config.toml
arch = "conformer"
model = "sound classifier"
dataset = "read English sentences (LibriTTS-R)"
train_examples = 15625
time_shift_ms = 50
n_mels = 80
hop_length = 160
input = "log_mel"
spec_augment = false
win_length = 512
targets = ["voice"]
num_classes = 2
norm = "layernorm"
activation = "relu"
mlp_ratio = 4
head_dim = 32
fused_qkv = true
qk_norm = false
inner_norm = false
moe = "top_k"
num_experts = 64
moe_every = 2
expert_mlp_ratio = 1
experts_per_token = 2
shared_expert = true
subsampling = 4
layers = 8
width = 192
positions = "sincos"
kernel_size = 15
mixing = "mixup"
loss = "cross_entropy"
head_dropout = 0.1
residual_init = "zero_last"
optimizer = "normuon"
muon_scale = "match_rms_adamw"
lr = 0.002
momentum = 0.9
nesterov = true
orthogonalizer = "polar_express"
adamw_lr_other_params = 0.0015
grad_clip = 1.0
steps = 15100
batch_size = 128
epochs = 123.7
lr_schedule = "cosine"
final_lr_fraction = 0.1
warmup_steps = 450
weight_decay = 0.1
adamw_weight_decay_other_params = 0.05
Rows from block 3 of a small sound classifier, named by matrix and row number. Rows with one number within an expert belong to one neuron, the router's apart. Each number is 128 + 32 x the weight over its row's rms, rounded and kept within 0 to 255. All counts start at 0. Numbers have three digits each.
After each expert's rows are labels from the 100 clips, of 14976, where the router gives the expert most weight on average: "top examples" is what is common among them. Only what is clearly more common there than usual is listed. The data: read English sentences (LibriTTS-R).
# router: router (model.blocks.3.mlp.router.weight, 64x192, trained with AdamW), inputs 96-191
# up: expert up (model.blocks.3.mlp.up, 64x192x192), inputs 96-191
# down: expert down (model.blocks.3.mlp.down, 64x192x192, transposed), outputs 96-191

# expert 37
router.37:113188179056108106124118080109154080174131089075099140122147110092093126102063115159140090130151105093076148151139136109121157106183084144127107113106100123094152156137155152174134135152159103070178166120204210150134120097166097079139181041069153138126111129135109132175113214162114146138
up.0:119126151101055157081210121128122083128130123116153111127096159109126135125155125143136131157103180131105132128090139117148114140136150003128119142207146142176073128131180191145124122135110077142127111147187109174159156131099092136155096042066202146142217091141145113059187128118157074160
down.0:072136093138140163088086192083076167117117124115073110156149109146152141137122070150147135110156099123106145081120157122184091186072128122165116076206121045152124136115129100130118109185170120147119173077152129124125080159108036213177102144150100140137159181116112090137099121099179127066
up.1:130069106089124108118059136079121155155133121116138149165154114071131161154170184090054077127165163112109158163094137165155143160152122157111137085087115171058163123131119105142138100131147141173107145154150099123124183092078130128139201187040134121074106157146067197142163182114136172150
down.1:103111164121147129143181163080178107088161115116120106126086150162117147103182149156172167100131153156086074096157097083111073142150124068148146121160114124145123194165134133178105162121057175143173123132089119064122073134159125101155157066125153164162173133151131144209088147123107102154
up.2:173178090135111158077136103075115156106152140120132150188172139114093138101071112115162111170144119128160161086096143120134136083094125048148126133112127137110120111135060127121097183150155151152075041171084084087122100149150124141069135189216127157151132070138155185120121054117120120132
down.2:090173078195081091144162191154082125191098115087102093151160184164095098129139157130088195143120143071116111123080114113150167099154168118106099156132108148155115148097121119182127150147093068176123158128143128117149108159170054110158142187107183133090100160152112074128158116128128104173
up.3:143151104139185136133194089098145125140090172124217141130170067177119113100121121116148093149163076129166111133136106155111176120115107113097123112109079146142132145080043131101152132186203100135151142160167133114104129112169196114177127146157179090153180086064125146159059113167100159178
down.3:107139129094141133133132126138090140120074108111149128137094111159169075191159116162134124112063159141143114110149105100144095125133169111153144158179107154161125118124119182173115154112089175106076152122139172146098168098160096075116122103182171129115124189118119088100160080110173100125
top examples: voice: male

# expert 18
router.18:112124113116087111084108103128193089142113040104115139076133164144084113103076135111181116150188139107116111125133135102079110125170078146139157126133122089071137148156102152170159133144118117087141140127141141174155094108147108134091164108117084173148159114136135177148182137122160144160
up.0:091131115069086104131143104139126067129079054166126128112133142109108092130145140116135187143186168099168168098147091111101154179150153158117104126112117124101162094119148152096141098099133163087161157104119150130101147128178183149113131143086100127070113062129077100170125180131107083110
down.0:142175141139166169139149127090147138153164101197129209187148054149141169113170170155115077139114177137127143131173145154138139089143175175085132112114164117132110138077123149141112107143138194183187105109143156098093132091144109126079182117086143114117098118117105148058097097114097084169
up.1:139158112140138078116029145157118149119150129118122133182195119208113120137089153139081119116123147142118101068075133136144136129141152142130109145119091088150079115164139144130079192162119106098063124153148109118196119158144169152072104136159143136058136118107132113137025104138138080160
down.1:178115109120147069131143170104115103115116124116153155147140177112130035135064097130149142139047122072082137159162142112047106126122143113213177092138174156114133095068139171139147150120061113081173152164151052202160104132106126088101172128124088129089132141114135135172194115142126139124
up.2:154190120119175141088159071173100099128162130190142128099095140146135146123114142153138134122170081100213116129094105137138107173141145124118120153094116125079048131108126101124133155106124078018146175081143081133096080146157115125140154072118121119121148099124100111094085058089137142133
down.2:159158094098112139159124175134122150123110121058107136126125114084155077147112199125124109111177098112166205168191101132149122176166131190144165102115114164124147063184088153143134167149095114115115155078091091135064166109176077083114124075156030132177171114117110066198128110153153153129
up.3:063186203138107087149171154118135178118063169133135116123118163112110139167164145065105193139136188132175063077116170130135157095091121118108174182088142105156190146148135118144113151118142096082135100064174175162107083164073151125166115128099113156183187146164138103104140115159117144107
down.3:120094195169150140157072110121157152121110131134137141120147103144166147156117107140121156121198134116136094082181183089104137154121157131167087077102152123110087187127117166120109112104106129114120102152163084112132095149132142131100164103140102170070090119118133169119071118099117104122
top examples: voice: male

# expert 22
router.22:119082182190153171103171128117126076109103156100203141139134102089130168103142090171109104111084104093130110120121160127152099139164177152122141102144161179130153221063139152141074116163157103135142159180113161135148151122144101153093197124130142134129127135137102165145151145141081160117
up.0:108109165121123149109111222107162146116124119140132136128113121074140151049179111226123118126121213123043135192082147113155076142081122096123102142151123046113116139104114131095094105111141116154139160126146213105157108106092094136207141118097201129122158163159074151201115212066148165194
down.0:116159136169089144131156182084141158100162126155045193096147113147108079093137129196132125134157151120041145138126138092123134168096094069130159121110109055152114098163150118125077221135158129096119174156117158103143086164104100119162126134052142107162118191111114169161114158095187114153
up.1:153088179094157069089130163090166103075135138141138086090159150190123146136081059121073121159137149106114120098153095129112113177100093143152107168114094107103121106084096148127110175162047189060085169123119122111076101111147147153174089118109126120106123095167124061164134132170210116193
down.1:146232162128223159155111103115137116100199099129134122138070121062139136110103154084160081059111137174093131147121119108114156142141148108114059163135172145094146085102085156093157141125116086102117109137174160180137140128092172150101180172115096116099125143133121145123143113093136177152
up.2:113133097075140123133171109156111113125145158146122162119108124166083127115112107095115084125078048168122119101165092103142120170091100098085156161097090145051164121142068136138123182092142105149164133152084123142134159115156133135148144089094190149142133134139175081115132098139067155128
down.2:123157112120116148153091142100141135161151127066095110120162111154153122112113191148134177153128119157166149199077089112107132079079138144160160142087164102070108069123123127151129160111074083161147096142073095172108211150159111103159111168171118123087201099083113111167127139163108166156
up.3:137079138072130130145141071140140138115118121144138135014062134104134122164136106180083181152092124138106072187181195164123127093107123124138148126103132113165171130171176128186142068068098156110089156162108098097115207137109167149191081205109190116102098159124098168133129111133147181083
down.3:118119171098139135110137095184127136128128138120096136105123105145142141059119109118120161113115129074104077080117100115090130152133116107096134101132110149154139137242114114105161062161126110165114159172117083161075166124148149136190140148160169086155101099089130142169111158166131220146
top examples: voice: male

# expert 42
router.42:139132120141166153150169115131100171139127188070146150172097151155189130098188138086137126132090156089118111092132123122155126151075202146131152137127114171087137173096156114097150094159110149152111139117117137108145177189163169106103158118137141141078149109126167112148088146144196155109
up.3:116083130102124128129163035173154124142146130106132106037127109166073156181148141116181132110181134132097030036122128112112145141170136100120161112187138122136128157128161116113118143040111107099108080141078161143096103173087196134107142119075108091130117149106188158147173127119087100150
down.3:118124152097122075048098155122131083095105136129134131133075107110110110147132144076093123155148127100142195118175131089189086115082142166145145102162102096137188101142096173121125081131127114065189119157210051178143106075169096218138080157114138107143157083128108164098113156118118137089
up.4:130108174102154102126128068193106117123209072132079116120189141102065088113137144120165179132069153205158084192180214144116139124161127157127111164049152103097183179160126116157114147116108186127117130203103113100080163176164149133120114138131134073133106066076116098123144183143099133116
down.4:163091154127092154146092091162234137147167117124070088185092139171126149108135112108152158156220131101129137150136106164087120125144104128085139127158108120184074130133133119085160139128126121125138125131171092147180113129090159103142164124152121150137096154119145176163118101119128203131
up.5:168129107168147146094059088161096028096120167066063138106128150186180145171089095104118062121127115129146135066118137127171141092189068093158128132134108103156127136117134133154135141114143109105081132153148177146151144145179156092106125046140155139178149138179169117146200110127107121188
down.5:151117130155122113112136079115120134097122189099150086151135178091089127095041151118125108206112166102145115131199218135151105160125161157124136147090169158147209214147103143137126122132078154104111114118121112135128147140171107118147096141070122150141088097091099181110113124183095157126
up.6:123117181104167052154132166115097156144168109169162132115143081158122119072110139114146136107120213107055115196135158112133143148133133103134124108146134115136104125162154175071156164086093091144115092178133117123118102170099097116161140157078190132216143097121135140167132171175175108235
down.6:157113105130121143096116202079141155115137150150147149114093141146133082041101113168147134094115147126054156168082148124092124152107083106147154113101101044175110083175110143100069161149159128146151134150148151092130132168102119131129157182099157089105129151141150098169145133090157093153
top examples: voice: male

# expert 11
router.11:182140143098119079107076102058148116064135109103122130125115063132130079130132098126126101119164085121137134149153094143114149091165095138176108134109090187160153123171152160187092156149092084143138194147135157144162100105127126105165087100092108109184151125127133137144135166158091146187
up.3:096133097122169116215101143105186123105174119109104202146127123137124158161147129117154051114110096100137128155141203133104124118157093120126150160125122038159134109165090122141134119155122163133152109088081144165137053104188140125098162154166119129141090121059121105156122098130147097137
down.3:112105181152118159113159105128108147136118132138141139125115153127111128144133113135083159172106089141169151150094113151136146118124126092119083127095157149086119183083121055179148104116169155118200111130166135153109158112068206130113139143125073120115100132135114104123197160108138159085
up.4:133124146153148136109175111063158106120117098112129114089119151121092148084149104169123151123165109151072056138158182173102155129157164036123122098097151106161098124122171052159131145181099055184102086106086154137162117138152162143106150158184082122083127125119119084193055126153143164049
down.4:143167123141113124105130184136103125162146155123052141125106145106093117134129073091108190150074157084132131128148146095118181114129153064166124093161089137110184147117116136185178121131156100123183188138150121139134042121092118142055137165112123136118073093105102104075135110144148091056
up.5:156124101190171146121026141096117145085109097057127121120161188151131117175147124110104191132133149140141144096151126041097122158173122088122119137117096111150119168123138106127163149118163119119081102151141192059085169167213098119183116135129126102115112116122131118062144053137115153134
down.5:096173178231149098099097146137133168142126137132148154193181142129121154144133108064178109155166107164106121077127155151178146147116189137113119089139139116137150096149147096111095146171104180095151068088113128092113144123115155123158114135173115112096143133101094153080112152160111132068
up.6:107142171161153134096113142095079135149073155092107141114126093096094098128145134152160128123117142117183151126128168144126141067075183134163132107132147116149135124128132115106088143104127059140208117157189044150106113060156100131128154102138077055096161126140130064130163126104114134128
down.6:132136071118096086074129137118171159099133137063073114138132162105170137114126134120171097141086230131130154083142131165102110196080143104059141121136095187112098161166187137167113126105102100100143090097166081129135101125150156082117181115145123086154088092136201141137147115167133129109
top examples: voice: female

# expert 44
router.44:122138127158123179163124183134093170135123144150113106186099190178176092119182144138104184092110166180128130073157169158156165134136148156112124105179116102171135057114153075134122067140160152149113074088090100125128146161098111122176063192186153144084123114146175026112153083094095158128
up.0:156177143175164158121171076106129086171125121113129108102107095146175157153148139211085122110145154110112175215126155099150090145157166113135135093071132105158122115136123120141143182099129077138096101158110076094095105125118094100118162186145070120072134072121121147117217106166177060156
down.0:088134082134130115103085114119149141115117161134147135122104147155117164173148151088147075138133127115100137161168183159126175128152138085145083129126132123143195091203110127113171106134110085108123161117092093083071172101086170128132116133128122124212124132125124193139063173096162134109
up.1:136062178142119114143183185133127132152144111131188147108129114142148127042089138075117110127099129168126175056130082086143112109091111126119133167138099129186158163104150108115160165151137145090121107136138183188162076181197153162110074112099096087108108144145090061110103107087071128121
down.1:083148079162091100113081188072172106131041121099163146115133166090115075157127120107138159158148096051092120149128109113164118134177103165140110100110209141156119135105118161150100066165146147149141127055137206127140176159090141101121127112138130149075158176142155127092150109120115102132
up.2:135130144151115095127110155160135118216083216126158144137151110079155120100089126123175080168154133167061167120114178116145160051113096123136118125143102101159160162191171093113086142133162179131086089081111104098096159146140149143207076081111143169156152118138098088141116168094136160165
down.2:128104145151122130049078178121112080137116108111077103100116106198098119062138115141119135137119095094161105108132106183079112101153132102139147125132097116091124102145140188140154100121115086104181150134161135194153203106106174093103140142130127118141147154048174078066106077115119159135
up.3:127118187085088137151186116142133106121084125180132114066153191130121124131171129099123129131138078072138073088100172126122116088181086114151106135129099145174096157145149100165175076123111093146060118129155119171105178152138133149210109191122166101132117148108078159066178173127144240160
down.3:173133148086167111160190151130168128109141135104128092067158142145124158096114053119175165109178109150131087089108129167107121119118102164099224124119133133171126171165128137128118154172182149074151127140108066092192143197111125135140102067094165127083118133095142127142062120151105131089
top examples: voice: male

# expert 10
router.10:123145136098153116128148103120164073125119089102108157086153092101128100135095118144171108144143117118082098126112103129085115125192088154189152120148117137138146120133090152186129148149091116160137190176146193148149098057116111124111154118124090143211079089135085197166154182159107157149
up.0:109120171082120135176174093105135156097123128142097127138127097131101215062155091145160153127200100085167147152097132077148097129090158102094112095094132126095099150161168091168131101109147066181159159118088122173152181156081183116120139097166121117106125142087111158135123156151107126043
down.0:083053131172119104111177085189105131150076091098189212113133150139100143089135170072109092140121108108099091136030149157132138085080137114096102158161143094142110124175107115107116142139129156144068126130055175161120089170120123113133138132114118150136095151159102129110105155168096188098
up.1:155182069198113091105154157112146151142231075067075098132148136113106091137156112120072161157103123043123193141136139109035123087157124127180121110145142071113119132175138177127115143119150123126093131100132136129107085101126132129136129143106115176107119147142135180116140149125125119120
down.1:091057120103138094114096188128104092096127103147127118093071120128166200114147141118160092081105176135102099180064125169118070126130129149053184130142105122117110093159185128137123115121083153138106194103200107099165214081146115126089139126150125096172176101143132093132130181084170150099
up.2:091085131097100122150065153134124131097153120169131112132158144152123131177192131067114099135146130121091109156130109134123120094129111123115150127103137118121031137158133137074117139160109134126164122171107145081142120167129053121127175143155108131164120140120138136125143201123229120078
down.2:079058103143104120081139129089136132123170104148132133174136168159133122143161128156086143097136108156118188119120153157138129175088075071138123118172108153134124134176116081095128116118114136159090155157149108192069135159170152127166151183100174110109191187107137133206145139117135138185
up.3:155111135147101119144106160101115135147162090187156111108168061154147073068134121197158103137210127150118117182140074143094103137159145145093124105173104092144101132108071175100079117155134133170150130161110131124153124074182105139128129086199180096137118144111138101180168168054089106113
down.3:138128158145097106101097149154147137136106093181079182110133187089114133136101123141118063145123139138199185116145104126120139111139090122121175093107092066084119049176163174144108151082157141167139158147151166087194129168140134134103175136098155110121114135151148110118098113162158120185
top examples: voice: male

# expert 57
router.57:119178117104118064137098080121103141190188166075137121093109077127130097081171135084093142101144140116134121155081072108120183126126101114152098123120114155139161083135157165165129179150138097124180174078135120160069162149134108115149112117118114110168115055153152128150063157143078150141
up.0:123125168102093186073151111186123093163152139138171150142141135148072133166161146053153098144162127167150070195061149146162152134071121086138125145119116125138139153129144152107170140158090135155096152122090135064136121162132156115194038166120122093150145130170101157159096108176117078167
down.0:113103200133097157121141093135153178127114165141100108138114094149113164138140177155163127113187162120138155114110130116038164046080156091082058113110199098086141119132122179150143122128170088117137127123106138089188119133089095165099144176109107139080101160078131155090110127136117108141
up.1:093077157095174090107062141204145094108148091161131115154120118134088101129123110094088224138088163126084092119058175114142149120132119113189142123099109117139110150116157146149073177189132147106134126127153135101143101131202122105094113122107104133172117170115148095186127187154097073163
down.1:089143118126086125108131102086150150145165112101140154109169108105186132105118085123164098089127111224157159107145109130073168159129128088161148100125182140071145092097129198108154135091153153092140104089116129150152130118056125125154163158133156089145185136160105066130090136150072113151
up.2:131115188146141127124156153124105102150214117204177143140078150091092120115123110178085120121140119157123152118133126139079097136168077129125133121134174075144095134101162130125133143132141103112168149142055086148056122161125181108114176141129144122095147127152140134123105135103124126136
down.2:063128111088064080098126141109106144103133100122170163112157078146097158105174114142106143129121095114167106180164137148115128092133156177162146115134133116113105119091117156125120124133056105096074088101136120092192140082134110072150052117111096075146134059156159046178160118132104143128
up.3:143122057124150079197091152101114127132116134076107097101152153183122150137120104147143143123092131156061090102110086146149162123121164090119091100090108140145072117148155141077055058188103123117116072092117159159144113135119094144133040128105188109120125152146124151121145123145122161119
down.3:132158080179147166110123140101149116165154124072066142140112161083157174122111070182168124117140137075093123154113135049118134126178137077097112113141183117139150118115092139136124117117140145055152141158108164108126102135130177193192133148136149149136121164166132180132176107097132089136
top examples: voice: female

# expert 38
router.38:093155069083084112132126118153216069154109034116140156102131177149142126109084130147122180125136119113110135133126169142087137115182110139159164163139120057119139121141122189165161128155132138122074166157118164146124046097158118142069170142149140125184142159148059166168123136110116144120
up.3:179075134166135172099131138044129159127121147110088152098090127188081116115170095113147101146189141168156162123122131127102172132158149131139110158126098122144076103125075148118069075158100140134157089134165129098134109191135077125104108131113084089081120186108102126135088165075205108090
down.3:107134080069109061091107138106117074131099108135143129149162118087169094153135173117144095130104128128172051152143147084146113131120164133149154216142106161139160064164136106166172103135087094143131173132178106144090097118128151095148111080109137222144109075063149126099112152218147128106
up.4:091137103124119147074131086138147105129172171139123118107120137155107137162175092118142134131141133119186142151074152113122151139106106073142144151140172065108129098155123089083155114115146101128092018105095141127100161119045228139094156090154116107131085125126179063148178142195098077135
down.4:122163135103137105123192114129119133170147124127141131135133151134102178093127100137073078108160141136108200192110133153135111092135172148077137132069141127197094129142133051153107152106097126128121175154147127128113062087125094143162081179182158137191127169099085105123085132171076137208
up.5:102136139120127150074093089126137098079141064129188126134106094142096141240162127135134121102145121136057167091140114121080118157170161190099127165077149087104129111142049152109164176100117139099131240100163105133183085103200154142093129133153125148149101116132036174112123103103126122120
down.5:135118142190153123184103090173133149140114158080180135111134111150127118124090149120162105154086109177116146131122106222090199155197110162138150112090122155112139127154136094085140109152161150122141071125086205139140092059106113128148161066165155062122133174133158097093155146082162114103
up.6:116167108145124098107092120090113104080123107103210140148136101128170111137127128110143150144119100070122120125035075157163156109193112178115117098083149127105075114172093138132125174166127079117102105111129187159099141120115157130131063197134171132113073127152086141126103125086198127085
down.6:135078115125096082131167149140093145130058065123144150103116145123114157090097182132122086105144196081113103090167134198112148125107116110104132071187093082117122131117157119120194108124127125145132175093130154124186066134163135118178163150158135096117137134136167075079149154092115107157
top examples: voice: male

# expert 50
router.50:123187081084117092113056084115172099106133093133130112105079118176123086148128131117075151133173061093118158167134096145133124124194109136160112177138076144163144096129160164162138186142103145134143171121150156148138087086145114109193077082096158101191133170123136104160141172141109113162
up.3:206109098054092112163099110156117170120144118125170116135019158127110109103082075083143156181176086128117143084106023152145135129116117177099172126140139145137135076066116174113137030144174069074161141131162124137080056139145095148135115156122140118090118134118098144124129058112134160117
down.3:157128105164121148146107089129135144110071098136151071139081128055111168154141110128130115144131153145132029137194165211097175151172149130152124103073126117106118138150117116043136147113113086148075082132208141092131142069102143106098092148166134102125184126114189119117164126151152065182
up.4:156163165151102133083099061154166135170118146081084103097157086060156124137135113127167116129137117126168088161156144098145130129160156076122122159165143128131049101165166086112113083144080069117161089175162140165123096137116115088104071067199165135087092090109115115157128114089100113067
down.4:116121066166167128078156119095127111161083147127084130092124187194110110113177136127148134158114108124088079101143147133103198114129106106145082088109114122121144162106118114090123151157108086139181137133145117081112134113099170152095136162160100162176135158157156128122129074134139126105
up.5:118137103180117081133162138062094137143100139102152115082145088108183132114000115166128200133149112127186131103174134134168151182149104128118152118130112192152129195112095115085144133119117190106129123097108156097091112097124159112131075124118131122084084146116125133127110089134082113212
down.5:108139148178053142130145137102124143075139108105165105101173116193060115146179111131109096092082167125083176203147082133158092169125091141093170171107165129190108196109138165143117143228148124167122094112139136161135151159188126161127081088145066177177131148124150099126063085146181139048
up.6:104083109124089165114114123115115186143144141113137102120138171082110145165172157179197142116146161162160107165107115127134139121125157105133127127172148051170109162159134119113180158110159140139132093028106116118124107134115076141141161124132061104177234059124104139073103092158089085119
down.6:098180137195139114075139130097089120098121142146135097149091141153109151145127102166110133065133149072132104115117141138175096158130094122085147106136121120124061115137137142066087120072084108072138200127156103138096174173129143140147141116175068121150102123105069143156167141127181088155
top examples: voice: female

# expert 25
router.25:108170056100097132156128140155193091125147087100093128093092157120131101140102118092090182102149147166079159126130140149073124112173120153142133184155096091178124092123100162174143149140074146129112140142103146171129119131160134107099193090094131122167134154131101188190122169146099131100
up.0:073049143184146081123132085139124137179087112154103143062086155118122160129147126078094131107145111150101054158100198104129107102174148107121136135124112055188107117133149085107023062128161151119138119159145053149154154156126121138117146140063138138114153179144127161089134160082152162112
down.0:175089164172174136172193172062115154167189110118103164125099157130146151148092100185177082132096128172169117136148131087123180148123114128119093086200104127096168119086096106132158152143124094145082149126142070126071142146068103161170119124104109160151047178090101120138136106127166177107
up.1:125139124136168136128050118148140112133119140060152093089147163103134154098073086166096047114148142132170147102169175137113163103124140102138104129104098114198139210103203088081153127149138170083067110062093166091152108137158227114155135119128134106122107145118153151140177174106117064143
down.1:156186093114142051117097146100128070096136132158164139175136150147125126147130166081072196157141144116182168127225134113202058122133149121102121128157125134129098158103106164150102128095185119105190098103125142128153149168136095139106147153099080163163145159096121124044092083161137143069
up.2:094070073150118103104094097133118119138149144096113153083177150097136128078162144070121190144127119136103194150101199150110132142090127138132136107093124150170103122121154114078145121163131236172156124176130142084172133108129145141048135056195135124131093114129141152092035157123122151104
down.2:203121193168169150107113184121176124105122075094134095144080088100131091163129153150158068103116056139122138155113150158091153095169105173167135140157106142085070140096186136120118154104108208108081154181115194156073116131143111078151143111126152161099101130149131105151171148144099184083
up.3:141191155110176151114077146090124108109140162166159131109110063149107137087182160145099101141138130122141180131124122143127136115120183131119133132164143098153109138190052111075137062157172142127076156107153129169146156124146135128120154113164120201113151151121113093134016109164161103145
down.3:144098129162131123159136095144103152173106141133126128132191136101141141178144092134161126127125147152124061092087110138048131161113123098136153174123044118129067065107195172150120202099112092093180095131141153104152119178082103110154113138108075087121110121110130099155157125189143110117
top examples: voice: male

# expert 2
router.2:079132095104146146127155131174107076187112103109185138105134125098139172143157120136127132071130147120105160075121151098156118195114158166078164140146143109095175144159116135180114109129138152087125173179073188136085131076165131171105171114126157144118123136157054191162115152093116125084
up.0:137137080135130119098145091172120075105096137071142122104119193103129115106110131056094084109072095140112052143184140167133090092155117116121129141114139160141072138134159139146175127152094123114119072137084089083125059131159078120156117190169152137204119184126117089163083127123139167099
down.0:127141158132150156141111106113189104126144099161074112104099148126146143110104110145149170125174136117131153083133164148078132139118103173171158130119108161154181105200057155177079134133120126131128125185155092155162174161149171139109122115086152122021148110150134133134177133155126127124
up.1:093172155182115159127144082192092130111104066123139124110139147094129166080142131083145140133109086098115139138137159184101142114106142084106113165165159147113176109076148162141152057108091140158114110191104114155073179141123102144100098138070182132050159096121130173096145141103078102102
down.1:108111157073138113131205196088124112149110046092141112095092160208082159145131091148160187130180157093139096141125135121141121079142148177164114168110098078122109183172111087084158187167134087123161098115116113143164108141153175155172138186149101142203058192112085180142107110123161174087
up.2:136066129131085037130177127082128160128142090134090121124148161134162135153104132091154107127105108144211050140175084145089135119140124084135109124105139116106094136121102143113139090154135132143142119164144138182107115136079099161131157243127229130132135164130086120092123169062147144107
down.2:117129144169157180171088174171140109127154137083105124128139170152085107097123128186147152180160166105106142134140151092137171157133113166127125174104075120173128101128132112156132154115084104095096124131173121056189118155134116165184101039064097119076093136152156131148152120092127172151
up.3:117153105144140116166120174104154114167082143094128146198174106110125128142087152122097138142085134075082201116176166114126130183093151170144100125040161075160124167090111163071112120119138152178162158150075101046116117133146136085177075177156109101092066166150127135072080181079165152059
down.3:126094154128130122116080115161126072066108127179164158058067144156128125105173140203144176132156106146111094089150142169130095120187088103078155182169140179088125110138169164196179139117108139139122137073144158190182133124161133143112177136107133099144119130188143105117201090135097075121
top examples: voice: male